python train.py --dataset="photos of arthropod specimens (BIOSCAN-5M)" --horizontal_flip=true --cond_dim=192 --widths=[64, 128, 256, 256] --eps=1e-06 --weight_decay=0.2
Rows from block 5 of a small class-conditioned image flow-matching model, named by matrix and row number. Rows with one number belong to one channel. Each number is 200 + 40 x the weight over its row's rms, rounded and kept within 0 to 999. All counts start at 0.
After each channel's rows are labels from the 100 images, of 14976 (inputs lightly noised), where the channel reaches its highest value: "top examples" is what is common among them. Only what is clearly more common there than usual is listed. The data: photos of arthropod specimens (BIOSCAN-5M).
# convs0: first 3x3 conv (model.enc.2.1.convs.0.weight, 256x256x3x3, each kernel summed), inputs 64-127
# convs1: second 3x3 conv (model.enc.2.1.convs.1.weight, 256x256x3x3, transposed, each kernel summed), outputs 64-127

convs0.251,176,205,228,130,197,196,90,135,183,139,145,191,203,179,179,149,231,249,167,191,192,211,169,136,161,183,268,195,197,102,192,224,203,198,161,233,233,154,62,230,181,201,178,194,161,201,184,193,230,209,177,184,216,187,166,192,119,229,150,130,198,207,140,164
convs1.251,187,209,251,211,193,241,169,236,171,224,213,220,207,214,221,158,127,276,139,198,240,173,203,178,233,191,184,245,161,202,209,212,195,203,195,202,158,182,336,214,236,258,189,253,217,182,205,206,119,204,179,226,200,206,144,201,215,132,199,211,205,199,208,240
top examples: order Lepidoptera

convs0.250,230,260,212,243,239,204,207,219,229,232,207,241,223,224,232,275,224,264,198,225,234,229,198,203,205,226,277,202,226,234,201,168,188,230,222,237,209,226,233,192,212,232,197,248,265,204,229,215,207,215,230,244,209,230,273,207,209,213,228,214,228,213,222,266
convs1.250,191,214,141,194,164,181,255,213,197,157,195,177,214,156,207,207,173,23,261,180,200,156,154,256,185,191,227,276,176,230,172,254,206,158,232,216,171,186,114,217,231,155,169,180,220,166,225,230,197,168,203,244,154,142,186,215,167,272,202,209,189,149,165,133
top examples: order Hemiptera

convs0.169,178,231,205,251,168,226,190,224,237,218,226,242,232,228,220,274,159,166,105,222,218,240,184,285,145,222,187,231,192,212,212,218,158,202,279,230,166,197,248,211,265,242,201,324,219,209,223,208,129,221,191,204,144,202,183,213,290,164,225,199,200,217,209,257
convs1.169,200,219,285,204,241,169,345,211,155,290,182,132,231,159,170,102,183,215,284,220,284,239,210,237,239,195,193,130,219,182,201,220,222,244,133,202,203,204,209,214,175,210,197,152,140,230,203,167,251,219,207,185,225,225,167,189,219,171,189,196,206,227,210,252
top examples: order Coleoptera

convs0.205,239,190,153,245,237,225,221,225,200,162,232,257,183,253,229,243,251,211,254,205,238,178,217,219,253,209,233,276,235,271,238,172,193,165,232,213,202,232,164,218,236,165,176,185,231,215,171,181,296,214,203,246,216,197,229,198,248,181,233,223,184,219,260,232
convs1.205,179,245,183,186,176,166,207,197,271,249,174,173,230,154,202,244,147,120,187,200,187,200,191,253,215,168,217,158,180,201,173,227,204,181,200,227,176,142,165,219,192,188,176,215,127,147,221,239,87,141,184,215,162,158,240,210,157,243,183,164,213,156,129,134
top examples: order Lepidoptera

convs0.25,125,267,211,148,181,170,201,285,217,245,185,202,249,216,194,153,224,237,212,147,167,123,221,212,190,160,160,204,211,194,214,206,194,251,201,165,217,139,221,214,114,164,138,195,189,181,226,203,257,226,133,167,153,202,151,217,191,254,155,175,222,213,270,231
convs1.25,176,216,237,252,209,164,293,191,141,267,167,197,196,94,191,116,158,295,268,194,130,207,170,256,201,237,232,149,173,153,202,134,211,223,225,215,186,199,277,203,235,170,168,212,204,202,217,144,230,267,162,185,220,229,156,203,210,205,171,194,210,275,168,193
top examples: order Hymenoptera

convs0.239,190,212,192,213,200,203,105,279,156,171,248,236,175,197,183,141,319,322,155,201,130,151,175,252,154,162,263,206,213,194,156,131,163,169,242,228,181,199,144,198,189,189,228,167,170,191,199,156,188,212,178,204,208,212,121,187,220,199,203,213,180,154,215,207
convs1.239,179,210,243,216,213,202,204,184,176,209,195,206,152,186,214,133,67,307,244,205,255,180,191,137,206,189,234,205,158,185,239,215,194,215,234,158,149,167,264,164,197,240,170,247,251,192,186,172,194,229,177,203,224,224,190,203,249,117,193,214,184,260,198,209
top examples: order Coleoptera

convs0.136,137,175,203,225,125,174,142,248,173,204,246,178,189,164,172,178,195,235,157,140,192,210,157,194,159,155,137,187,185,176,146,212,205,246,190,208,174,162,216,166,128,138,168,220,188,219,225,249,192,145,215,201,201,153,205,229,187,214,266,127,193,131,166,142
convs1.136,172,181,258,251,216,190,264,242,144,217,186,171,161,221,209,81,142,284,304,190,239,188,200,248,155,229,186,176,225,149,191,195,217,212,215,205,179,208,262,167,142,208,229,157,236,202,222,157,209,193,186,132,209,217,192,200,212,173,203,205,207,252,263,211
top examples: order Hymenoptera

convs0.69,250,186,152,166,225,152,123,196,104,189,201,163,193,189,158,104,266,266,202,220,151,189,160,169,192,132,266,224,183,243,197,157,227,202,205,186,229,191,153,230,159,164,171,175,216,200,190,199,172,167,212,210,214,202,152,165,212,239,203,219,203,217,183,156
convs1.69,156,248,252,231,238,162,215,197,153,273,184,182,170,241,194,149,50,241,255,208,225,201,206,187,216,182,243,217,193,191,186,248,198,204,239,191,147,188,295,144,168,195,234,222,283,219,229,189,214,227,198,164,227,201,153,222,219,157,207,251,202,228,275,221
top examples: order Coleoptera

convs0.159,263,154,149,233,220,235,213,214,187,144,233,269,169,256,221,248,254,212,248,209,197,177,221,254,254,232,224,304,226,258,242,187,186,156,240,178,209,238,186,244,273,130,192,204,182,191,205,185,285,189,205,199,210,187,227,188,287,194,201,188,169,233,227,216
convs1.159,167,268,178,191,210,189,184,193,280,250,167,158,235,185,175,243,70,148,197,226,215,247,204,227,228,177,218,134,185,200,179,218,193,182,164,221,166,157,149,222,194,215,206,221,130,170,213,240,99,129,185,213,175,164,217,205,168,222,187,197,213,161,145,138
top examples: order Lepidoptera

convs0.121,232,262,244,249,241,199,169,241,240,239,233,230,229,228,228,264,214,304,119,217,239,221,176,244,180,242,247,229,215,218,182,186,186,248,225,232,199,232,213,198,221,236,176,263,251,229,249,227,182,199,215,198,177,239,250,201,245,208,221,181,222,222,239,252
convs1.121,173,192,179,208,229,214,240,207,202,183,176,162,204,175,190,163,38,150,309,197,167,191,222,205,212,206,182,117,199,205,208,198,214,186,230,231,198,206,171,222,255,194,272,212,168,179,200,181,259,264,187,242,200,183,97,219,227,179,177,219,183,207,129,208
top examples: order Hemiptera

convs0.61,209,203,217,199,205,183,110,146,170,144,118,196,128,178,218,189,217,285,158,196,242,137,182,74,225,139,245,176,173,192,211,177,176,186,192,114,194,229,245,157,197,215,173,179,244,222,162,184,184,166,181,190,190,214,256,177,206,223,187,221,248,195,167,208
convs1.61,169,231,209,251,221,222,231,257,144,181,208,194,202,179,191,160,214,266,192,219,156,213,193,238,154,184,211,269,211,204,194,179,191,198,267,254,213,193,209,241,233,169,210,194,223,200,214,165,215,245,181,235,201,204,80,201,237,217,225,205,198,226,179,223
top examples: order Hymenoptera

convs0.201,228,247,233,224,245,210,183,230,217,238,222,231,217,228,228,250,222,294,180,217,271,218,189,181,208,224,272,208,219,235,199,162,175,236,204,198,224,234,226,201,201,241,188,221,256,215,211,210,225,209,225,232,215,240,269,206,207,213,216,213,231,205,221,254
convs1.201,169,222,116,208,189,161,239,216,191,168,182,163,201,170,213,216,158,35,250,178,122,160,166,261,195,189,235,221,181,238,161,245,217,143,232,254,177,204,137,200,257,130,188,221,197,155,244,210,155,183,185,224,160,139,177,237,190,270,202,189,180,172,150,133
top examples: order Lepidoptera

convs0.175,149,209,237,184,181,213,118,196,224,183,162,185,225,224,171,147,179,257,206,184,242,207,250,162,206,194,241,203,224,158,227,215,181,230,285,179,231,172,118,241,221,218,239,135,196,232,171,188,221,189,177,237,221,156,143,194,187,146,172,257,223,207,231,130
convs1.175,217,210,174,209,238,168,230,251,199,208,188,207,210,127,185,246,199,180,142,238,148,209,153,311,150,206,148,182,186,243,165,148,179,211,147,229,172,249,300,194,262,150,116,250,163,239,243,186,170,225,209,173,200,235,186,186,219,248,200,144,196,229,221,248
top examples: order Coleoptera

convs0.80,207,234,209,191,136,268,85,115,182,147,190,212,130,165,189,140,200,260,184,219,202,228,188,232,191,199,199,172,202,191,180,255,223,233,182,194,176,173,158,153,200,133,212,156,171,220,201,197,199,154,217,190,241,219,244,165,189,220,181,183,206,191,176,160
convs1.80,201,244,223,222,227,189,189,258,199,297,170,201,235,239,182,204,124,198,158,227,218,190,244,309,169,196,97,165,226,189,209,136,181,248,179,182,194,222,309,218,203,243,257,268,140,238,194,165,143,238,196,159,210,210,103,176,238,181,164,226,192,211,168,208
top examples: order Coleoptera

convs0.83,196,162,151,177,171,182,116,189,180,152,228,136,179,209,158,62,203,234,177,186,166,282,211,223,249,185,197,176,197,177,242,251,191,219,226,187,214,162,165,223,166,210,183,168,174,226,178,184,184,150,161,180,170,208,187,236,135,168,205,212,166,160,227,114
convs1.83,218,255,213,250,233,160,267,248,196,317,189,211,216,143,185,209,180,230,177,224,139,195,184,254,169,228,148,189,199,196,175,183,207,235,163,266,167,237,357,142,208,192,191,241,200,225,288,182,176,225,213,154,221,224,167,183,218,179,199,163,218,222,280,255
top examples: order Coleoptera

convs0.149,242,229,222,242,228,192,168,233,218,200,229,218,219,217,212,235,231,319,86,219,233,217,150,249,167,226,227,228,196,234,192,199,194,271,232,206,204,220,183,212,198,203,143,284,230,246,252,236,178,171,206,161,153,258,258,183,267,216,223,176,212,227,226,249
convs1.149,185,220,216,229,233,234,244,207,200,242,181,170,222,230,203,171,11,259,288,203,230,210,272,210,236,220,161,130,216,180,199,202,211,199,171,233,186,219,196,207,234,240,298,192,167,204,186,183,233,246,204,217,227,201,115,214,223,154,192,224,199,232,186,217
top examples: order Coleoptera

convs0.63,236,230,221,250,239,192,186,242,228,206,232,212,223,222,218,257,221,315,82,222,236,220,163,244,175,224,248,233,193,228,193,192,191,281,230,222,202,232,183,208,212,209,162,296,235,239,257,231,182,187,197,179,149,249,267,196,277,224,221,176,205,230,234,244
convs1.63,184,204,230,228,228,248,232,202,202,236,180,177,212,231,205,170,11,257,293,203,235,202,269,205,233,220,167,130,226,161,197,213,210,197,176,230,199,212,200,215,229,242,305,186,174,204,183,182,250,250,206,196,228,197,101,214,212,140,188,225,197,235,184,214
top examples: order Coleoptera