Weights of a small class-conditioned image flow-matching model: 26000 steps.
Rows from block 14 of a small class-conditioned image flow-matching model, named by matrix and row number. Rows with one number belong to one channel. Each number is 500 + 50 x the weight over its row's rms, rounded and kept within 0 to 999. All counts start at 0. Numbers have three digits each.
After each channel's rows are labels from the 100 images, of 14976 (inputs lightly noised), where the channel reaches its highest value: "strongest on" is what is common among them. Only what is clearly more common there than usual is listed. The data: photos of arthropod specimens (BIOSCAN-5M).
# convs0: first 3x3 conv (model.decb.1.1.convs.0.weight, 128x128x3x3, each kernel summed), inputs 64-127
# convs1: second 3x3 conv (model.decb.1.1.convs.1.weight, 128x128x3x3, transposed, each kernel summed), outputs 64-127

convs0.11:531469474539550536547548465560493464482477535459510541515453523459577499484463425276490469503471524472466539454534497552540480441497448538446476502536463544448571453511416466478494395427483541
convs1.11:482467500461487465538482506539420456640514505466509414586510453506548402486492572545455518473498469616478529552467514429496494508525438561511516575562551570484452543556551512494469518583429528
strongest on: order Diptera

convs0.105:449490563510522442543549513507490433612508512521496516538444532530609519485469435573584541494451507505518515534459470353517569496605409522483501500486511506451539525521504546502560514419458548
convs1.105:524456453451526553483477522456469522386494571436473489493556440548442501546479601430533468430536471506554458518528566591436462494462559450491457560529413529571446546433487529556435527540545462
strongest on: order Coleoptera

convs0.113:494439484570565509525535502478462577558514542517561547531554514534528529532532567589573553458544526604609440492498528535463542557498536538494506546479442494531541565542470563452524493490525552
convs1.113:517476485477554520526484519485473403435459459563480532444495575521526542484467426438542384394472474533440551463554516515579548513406519470490516366548597500505488512480530503537497543497520453
strongest on: order Hymenoptera

convs0.73:477508555541527523437492501579469475512605526541438561408525467523544553510450473461498551433449415544475523476499503513561476431590556559530529425569493542554671553505520545551493498501513523
convs1.73:468463415517486558540467511588485523526541580526547460560522502552596425479452587527485438355481459563435506510521530522376470410516526551454466579501514515556299566463490491543409491478373506
strongest on: order Diptera; family Milichiidae; family Agromyzidae

convs0.28:550516427525484578502575492473476586457504517481511467435549493472515453503534553520461494492450557517550526590462504422447504503458585510518566412528500459562502466508503420424577493605564540
convs1.28:494432475452523504497499526571417516490517545487520524501527495527470491545451547513562479417500502501471475465452528569479554496505533438430401579495501466491488548460493551546343538400478462
strongest on: order Coleoptera; family Throscidae

convs0.8:543463455506482523515519565494562471541464452582561499561497545517421473491668486590575508482535530457519485467516500505491483493390548480548485528497518378490474463387596465512470529570416456
convs1.8:497556432506558437504543505463449423495586571413500554530476535570542519479475583539507504563469404528528498452541476545581484536480495502435515492554491448544513545455511518505480450424427444
strongest on: order Coleoptera

convs0.64:541497502565512610536492519574495519613507540541516487561601498505509580593468491514507536436580537508492579580529522581474584523596563537526508557529508458512592557571473556500537509512531520
convs1.64:500496472490489533529519416482546556535483514504477518610361485554543413415515635557526486477493463518486549480435507487485492512479487491504538548439445602453515536448542505525570476498453516
strongest on: order Hymenoptera

convs0.32:553500499457493499418465471468490474528389459352477467390528542428466455513511476538503420561552464504577500475503525567387490503498463501526497505515460504476543517624522548499428505469529483
convs1.32:467514444545516486465540555546510583380528567540505485543551509525550459444496578463475515433471436544372490573592488498418503517539545493556525513553546512529506548541447472496556408545452499
strongest on: order Coleoptera

convs0.104:512531455569531553582461491536495476530536614467470517506583515489513576508474578512473527470479506551480522445501529516481559472586565618535503536552473439489535541495512499478491514525502634
convs1.104:488473398523484567461434520620484583507482544449476523529530514540532381462454564514417564445466487522472500546486501509393429493608472573440570608556512463471541544561525510475563543533466538
strongest on: order Hymenoptera

convs0.22:533504403487544491487511540478521392507453397520496549534416516435487449531432327552544454606495548530484549478505565592547472409481474591523511506489563552476608460439514536513565518483440401
convs1.22:462482508499408517504468474512353678510581492528506491450447525449551546531510470487485518466464510383461509463434412522500596705483482406508481433501433478515483520507528470484527469502505514
strongest on: order Diptera

convs0.127:555463498479484566531474532553528434507405433584509581526515509465469481437561461505557486547525479507494378478582566602474524442523474475520541555542483557506619519432556553542517398523571501
convs1.127:425504524536550471459501488455438541365575457446455481446481459560462440453517569538558429539541460532508445471532531491481477547497532457498460483448431422568575505580541502560554581502515488
strongest on: order Coleoptera

convs0.20:484490480516524507525444537492486482544480497352523365501462533453538508496461487536533536538497500491478561451415540453471375409457534520504477514505559290541526474450559502484438593435415551
convs1.20:524534466547520513497428478589580463357492485593487563549478517518481417476530473490468428451518509581465507518585485569494501435487547515440469507492475536514454541559440450527678405536512435
strongest on: order Diptera

convs0.85:501480442502528517553557557579480410497525515579479305472448527455588534485470431573425519537497483440446480546487472492488412392506562517582532416461545413499555469446446493482442483478419518
convs1.85:492581434526473508527439478542513483412523420457493507548561508508428361492503515444417397489484458554490534455575473559496434438558519491375511605567524401444457544549564480533526512464511458
strongest on: order Diptera

convs0.65:570534511474514525556499467570591518461443489548533476564547560515492389412526468497428590479555442513512484555480550583519502498521503458549529473488483411498593546484567541497490480558534474
convs1.65:424473550523469539475486483435436513505528504421458512450523407533478441611492533444644443496464480535503471485454590405475542491439508480488517600493471566511484513511492453485487567491557591
strongest on: order Coleoptera

convs0.114:487503517478499494569472470510413528562553553488474536430541479422568490627510534398464517500541556580547465516562516598503529529469519538481597536647472515512397509596445485416440514515447542
convs1.114:430549473560452538489468532525480544521513490557527523486462541517517507454444538540525410430452486517479611573485421377463516554511553475543484474440528523496516559469526493596483477524460439
strongest on: order Coleoptera; family Throscidae

convs0.36:556508528534577494580561563531498541567634483556555516495578539560536581509474525489494442391536472525505506554591610525588519563520568562484565587569502573514371558543579495535537543546558520
convs1.36:537550381464517531354586510544541465510418543467457500486463491481453603504411566531535599526431460516486503460492494477524490484501595442506432421502551460511538549417444598544444484471454512
strongest on: order Hymenoptera; family Figitidae; family Sciaridae

convs0.74:539494519541541484518511552497527577551536551561535483541579563565518537567469546493555492417559428584572529531544516560509585510531557596543532526548493542598444610537529525537540472524498472
convs1.74:541503554478436540527457615536435526477547466505512540487465598508457503518435500557393448506509486536538441430589629445561434474494471430516558493471489532480454483543462500571505591569549551
strongest on: order Coleoptera; family Lycidae; family: Eucnemidae

convs0.95:416489444563510468516464484433447402471494484499431569566439491416535500485506509573528478533409504419443503480438502462542449443428490541403563533598508559497626498445412468479490458537422550
convs1.95:471421435526471623566451475498456425544525606489519480579536484532518334587486552398467458453565464596447496499507565533504482439440553599480499625521531527493376507487472501535521550498551480
strongest on: order Diptera

convs0.126:539542475477531529521443518513438550544515529555629488579498509552583488488426611489529542420528383548516546539463547558482536553452541533522487484573478526536544606446486576545524485509455511
convs1.126:475479451493447503493586545501460357411501499467397537444490530464475573473426446512501521506460551503622517460554469434559536502539475477561486475530448448500547442474489479487503513390525560
strongest on: order Hymenoptera

convs0.42:482524470490582530436531506618530554355439516494478429503519519532433536470541560585523559450541508526486538530482488390433503527483540488510505528456601461491507561537480462547560556535473543
convs1.42:553569513476469530534438474483482565574569451482547550563465482504491284513429502419447406452562535548486462485540482477454496480430468575526479580473469550501566462575610495461410490489435485
strongest on: order Coleoptera

convs0.81:503554447537519490517523500342482418516569555562507518608481485475522416527567469554547445482481481499501491498505517523481409400513539464509515481498484470545615538525540542537399495471503460
convs1.81:495511417575512481526481484579509463501528557465520506587553456552513367519444593431489396422513456582409492487505555504473399435509517559455516622529588527536465599506512486503463521458402480
strongest on: order Diptera

convs0.94:521603429509503530472519525635447535536504603537533499464540471502577592520466539440505548454467467350546557472515494570496512502482455525486463554582480562556570548651534538453492540543589461
convs1.94:470459474478569476541504490434621296477419498491497497307514479467474475445565503477516459442508531420482511389496486446532504514468541500491513514486500489497515533491517539505512492467475484
strongest on: order Lepidoptera

convs0.75:493521475481575519499549539554524602523492583517533476538555526528527537523387569482580531399464416554496560505536558568528572509559555530526497541573541531569364592449480542548555485517548508
convs1.75:521450497472510527489539497512494587502506622520568527457535456558525528484435457495552489441482445458608492473480510528521482499605479475463533522549431523560549701456460450509516550459445392
strongest on: order Coleoptera

convs0.87:491547460511478573523559553503501429596465549440515449434537518424491486604469418455478452567508498575508565490547555476460543524505499523547512435449567401451516446592595517538488528502492486
convs1.87:525531491542535427436549408580479487410511510563448578563495541538525466445490547563515499449443427517458527612435454592460526476629542478500497504521440504529494575481331483489519424506443533
strongest on: order Coleoptera

convs0.9:499490595538483515590508552681454553540546527517522438628481512499511626445523550572523571477549555483512515518517585490564517457499573579484507538500493548474350539536478467549480460459415537
convs1.9:525496461472471461543497506573553511594459507463481504414408474492523596510534456479537574397555466457488576519523524511433538480454391492456509443401466493462579516464509500513594515481515494
strongest on: order Diptera

convs0.78:491520490543559570523555515461409554468566508527428514384418542523563501478538522431470487468561552470533497509487508443536555434438459387459519488526487540547485517515487514475355508496587514
convs1.78:522510533481468496476563496509390686584468499475524481463541520579464522526497488552528521421523451427546519560563488496415516532581466428577538502524397493507490521378503525520619562496513558
strongest on: order Hymenoptera

convs0.68:506454524556566510535514527529558520535446468551524538734510541473511471549498554555516490504534449648590452539505548513466506472541572590523474500510590476502525627388518547489579469462526518
convs1.68:490499518500521474485518480582337471525546462541545527568474560525553664478503496472556458533486550514523549468482534495553555494554495384528525428491450502483497479539435454603491575544539478
strongest on: order Hemiptera; family Tropiduchidae