config = dict(
    model='class-conditioned image flow-matching model',
    train_examples=195000,
    objective='flow_matching',
    cond_dim=192,
    targets=['family'],
    num_classes=218,
    logit_normal_time=False,
    norm='layernorm',
    activation='silu',
    blocks_per_level=2,
    lr=0.0016,
    beta1=0.95,
    batch_size=128,
)
Rows from block 11 of a small class-conditioned image flow-matching model, named by matrix and row number. Rows with one number belong to one channel. Each number is 500 + 50 x the weight over its row's rms, rounded and kept within 0 to 999. All counts start at 0. Numbers have three digits each.
After each channel's rows are labels from the 100 images, of 14976 (inputs lightly noised), where the channel reaches its highest value: "strongest on" is what is common among them. Only what is clearly more common there than usual is listed. The data: photos of arthropod specimens (BIOSCAN-5M).
# convs0: first 3x3 conv (model.decb.0.1.convs.0.weight, 256x256x3x3, each kernel summed), inputs 0-127
# convs1: second 3x3 conv (model.decb.0.1.convs.1.weight, 256x256x3x3, transposed, each kernel summed), outputs 0-127

convs0.15:487553527588529555501535540568599493502506535540634539577503539468499524579494550553524507505485565508582572545594565545546536543517477522495683530538518491496403556461537578539508558575527498506600523522528560544540528532526545592551581490573537520552534506485523519514541550488484555608559571535534548611493587547606521520525541523571564543488528509519504545518548518509516460530551
convs1.15:442602509454506591479399527516402501477513564491436413444509493501583439597451486509481418552518523530464490547421541528561512508548457424630521506506453538478486531488446471524452619471513535561453530441494522466463520525491509498505481499477469495574477578536507500457517449505479442447480441527499437480394501392465442506536594497443500507513533491525551487543418543550415533547495
strongest on: family Throscidae; order Coleoptera

convs0.227:542513508594480504504545557509480492461492380539461445458502437537473497571575458456499516558537515503500544518577468499496468428557507460467505484466468482450441475508559471511378534520528516484440532433479479536501464488466513476487573558574543524495533467572632541502525512426494540377381520495510481459559493485526484515428704458481454495630412449593509541529453447485508560588482
convs1.227:521514490365546445516440435472540532450590534496555553546471516431444483482520513438496492482554421510551514436422503580511486551567469486492481480546498464469530547501451481486441462471560450496534559456485519383524492491515500617577462579491521387576498444390500491453557518548404483591539517460513541604481526492595553431494450455475567498432504407508554418416450575434545453523434
strongest on: order Coleoptera

convs0.123:505551528603526581501522533574586500547499554582615530550503547454562588513522545565546505516491564538581571535579557532517529553521504568507653529542516497542384574453541577547515547579558524501562521525543552519538536512554541651526577489544528528532540532485519530550530581483491509620542525543516538605516562533584542517536591562546541539495524541534522518529523545510515457531548
convs1.123:431404540548482543496471501486509494456350568485413552499344454442448500448456470508542521545535497552468507573364509485485457385540508514541527498505557533477482543541480478515483529505493513465538499497487476472450517546490553431498578501537524447622488474555501515490560558493543459456485583469536538454490459495451477521484483457485465613518435528416524478463505507484494517493439
strongest on: order Hymenoptera

convs0.108:505563532567519562501516546578620502523514532562629547551472549476552577519488544575529515511488559526577549550570554522507531556514503526534666522539510492515373559450526591545500553542561516523564519528544568516543546491545542656535560498551538525562533531462531515567531561497500519609539523534520526617478543532614552514534606556541563538487531538532535498529514567508514452528557
convs1.108:470449488466528572514440498494515523450492511453435474445468537556446479541457519495457556518508473601484471537335531475432475447555504464548532519531432616510462496666510511472469526548520518532541544449436460419490502505521601588507464548499514532542557537553528516468564481462491494528470597468447483541446405480478470474507531546482471568487429553487539461507496402505522535540390
strongest on: family Coccinellidae; order Coleoptera

convs0.71:443519476479463497496579461537499558425484512525525532560551538474472482516472577467487484621423481474493583507520575499439567551558399468552483536489513629438475593507486574414598461525527554531574550564496561466476530521456537473538473512544511578513511473515530553544562513511436568525404573499503558515502470555519504569513480520537481466417535477628518498580553449498449515490505
convs1.71:497449411552558462487553457472490543462530475531620533452561593448455574502456509531410521438581497526499525535569418460450526440493515443545539480440493543496590494479579452520623430464532452437519542465511532481567442355529528469479520575439473479591528404489497539477474458487347626457521543454426509542563462524507517514528538442465529495531445495438480475454485490360580394409451
strongest on: order Hymenoptera

convs0.58:419517510595487517538499562542598548499468536498564503517534553438488392480491551530548476441456498537523511512610577516489558495472496517480690585486478530595464505484537475524541486666548528557523450497491601548517536550523437450580533473537465524529505466551524492478560464508541569531513503501523518534535533562567560513538408509518556520446512509499565529509586468516518498488552
convs1.58:463555475460507530396481500528402528540546584451399469443511440594519488509473473540488500492585533622491458534491616527544549474565429597581508468485526476463529482500477595554474572554545477545488554471470517522407586548463522457524600492506506468516477545539518554481499521455470421639560543463500470497440502432527439463518502528402560499537442488579397470517404381569444531609541
strongest on: order Hymenoptera

convs0.43:496550522581518563499519518575603517543493553575622544555499539460552556469510555577524518524495562554589529522580560517524532555511489555529654531542516521532373584456522569553513544546552523511557537529544567509551531510560555661548562493554529529541541531482518526554539575479500509615548484538512535614505537512580554521537615555547551532487526540542520502521517563506519460513544
convs1.43:419477490521517487429509502496478476451443550488407538556441454464483508435517481535532382513585485532519511541473490499392461479587556504492578474553536497521557520433465453570523532513512457438481549523528397473450559560430477437636458486505575427590475477546465512501534539517505468464459461478516556529532487494493511537480531438507541580502479578458539556455500438508478511500445
strongest on: order Hymenoptera

convs0.134:483554529588524568508519526569597505548498557572639529543504539468553566483507551556524505528498562534574546538574564531529528554537491539518668525540515498527389590468538583534504555561562513521557517525542568536539537518554552634555562489567528525531551531478513534577536564494499520611545500540527510616513557516575542509534603550544544534482518534546511500532514570511517457518543
convs1.134:448421600479471513492482478531495487437445493546327587536503475498444542462498534503465371516557441538544545550452479509498439549542563431497500529571468499513527455445531426591570537478467489474486498517463394450542516501447484461563521492569503421532469508558469511520502483506515468463460516429496528493486514506448483466456505573501584485457495524508569574455530393505491526514455
strongest on: order Hemiptera

convs0.128:505522469506445514530609533488504558483532460537559448512547469390559506494541505591540477519513512560469527471578504527481533530613498485576501538537465553566510399455499577481546439555626515535533460503541543403402515488517461501529504479498532492571477490604442478479487475625491587608525458509441510556554478553609476495515534514579520543527546440502606532542530528499558502544562
convs1.128:534461443479556524507567628517608631458545492590590469572540503516548567419522508471486474484519520487554480507489377430557485434537454419529441465434531503475483499540548538523514432588549551498539466554514486539579465424546494531469563494453486498464397476603499472513523508458548479572428568480498489510531509537523474447424462522580467488505506561506531490479543523375582447452386
strongest on: order Hymenoptera

convs0.5:491566533557523578493525541570635518528509539553640557555474548466542529555502547569498525514475576533606550547549554515509527554511503521519666526531517506516391551460515598543493560551561505501568530521553581517559535500543537666555577489558530524564531518465526503549536543496503530568552534532523522611498563539598556519536598553540565529498526519530517487512512553503521459525556
convs1.5:491520402556527491596475489583517548453535541491455580531444499478533508459575422497533482496548412494536521475420524522517482538483476568445477529555505525493494582521471617410475483520481490520585507505487492485454574586506587492522392504537490383467545486573487568474544540484477523600551506511493520441502442504464504522469463555531596524490450624467489552428525370497501522538374
strongest on: family Syrphidae

convs0.221:508543527609519559499518537572596501536500558573618529553503549460557585504511546559541494520495567532571562539573548528525531556527498543515649528537511495550381575462540579543510545583557527504561514523544556531547534510538537656549574490536535532535535533480522529552532573485491512621534527540520535597506561528581534516542601568541540539493519540531520512537527558520512453528547
convs1.221:476449611490513511505484495457496472486394539525337507497422477389436529497442479503483396526488501532472518552332511508440453443535563399544538486491519409517516510454481459596563549510513502471501544481465494446425550526473547484494584502574575489625468455544492541497486499467498489472474543458519527509491534498456509517487468463506503572518460539459516510473509443495512522511480
strongest on: order Hymenoptera; family Figitidae

convs0.145:492533521555518564529503508563540448562506509580575553530501541469559557457484541591581520505478547574541534541561553507508530547456488541513634532540510512525360609448525523557525545494540529553539557543537558484522546506556571652534534504561531530541538540452520539580530606479490495638550463529506531620504517502604566502538595556541554544491533592540521462533502569544511473467534
convs1.145:401488518456462532483486583461464517447611460517474504468487430586551493520475452525508520512545524590440482466510524491592430440582580496562537501472499545472566498511491416623532510518517427479481505493503507477441592516489486484541504519521471539599476504488502432441531533426611456425552564474522555454511530469508491484514542498475560606507529526580490471474470458488481494515465
strongest on: order Hymenoptera

convs0.155:590554490548588493417536466488516453546457499555545535510507468525560488570562476580535503562539466528572540574555477461573439501431558508461390484564494571526554582476571440513546501578555506538540572495559546429542471450549660691523497455562508534404545574449528485535478551483410516539636558533486488550543492551528496486494548594530559532476467627534548515526461538574488478557423
convs1.155:575468483604420471465640536482494472548501485487512554570467409491478417438508487538441451450466517498465522561540526498444450521538485473420526506483484480571408523428508495469521481514427592430440539594544584596561456548476505456500444367513561454363501463572472520521494491499471532472591492609500568505608535595512473521495470508529520503599490486571533539541572477549510538456459
strongest on: family Milichiidae

convs0.210:512551536603519555499513543562596503504510552584619544550505546464565596519504550560553496527486576545561559535583553540520537561514498534524637531542521496558372575459531578551518554565546523498567515530546568539534542507541536649536564503539540530557524529481528537550545582499487498606553540549525525579518575528597540523535591573542546527506523533533520508539531533515511452515550
convs1.210:486396614500505497489519515472547427518391527497365576546406461384380489397562427510500460505496580544513490558407507501470505461551516471487537505505629469515509494521433444519460535511508481503501450497465460502506518551484497466511592485519523444577450493505470527519560427512582495505481498465486517605492548527448475510513480523520479583511517569404513566465512468495512505513520
strongest on: order Hymenoptera

convs0.163:500503495396539631472571509561537464491441625443494461586491496470511494544429568455465503423491513550566478401620534440476527520501565435402531447521437519522433452539426431434581522458502462531469527515477491534500540582539528622500565488428463510512519538466487385501545563438564541483582558491541498416489650486488519426510552528542542513491537599495350441456497535518517529510435
convs1.163:452513449489499519403502438540523487553513507599479477493543526582513572476438496507523490542549478482542511518387467422564541462563470476512464517559548606446569486533460490547496485377536460529541453525478362465456491420491485484414429552463491603497493488456420497435512603523538503524528505410426474508475491417432490477504530518520538481427456519460473546508466500456446406435474
strongest on: order Hymenoptera

convs0.204:492558524587550561516497552561593468548492539592623532540509543477569578543525553560512506521509542521545571533574579540523527556553490533496650531542534494521410580478547561529525555599551538506554509523536528540538543527552536641536563496569523534528546537481515530566532560479486522616522561549545521598511588535580530515535608582542526535482515540531530513538512550517517454525527
convs1.204:435424500446439506581490495517505419421554560548356455491550539475478518451479551478465443547520485578519511554439465483412477523520587476470520496493542492527540541409588405585526541402521529468511388503525465446478504465527484466441593490506543462594456458513476525494466503496464499461499507477530571535498490496500528485466486488522471389428469525500539525551526426500467494492483
strongest on: order Coleoptera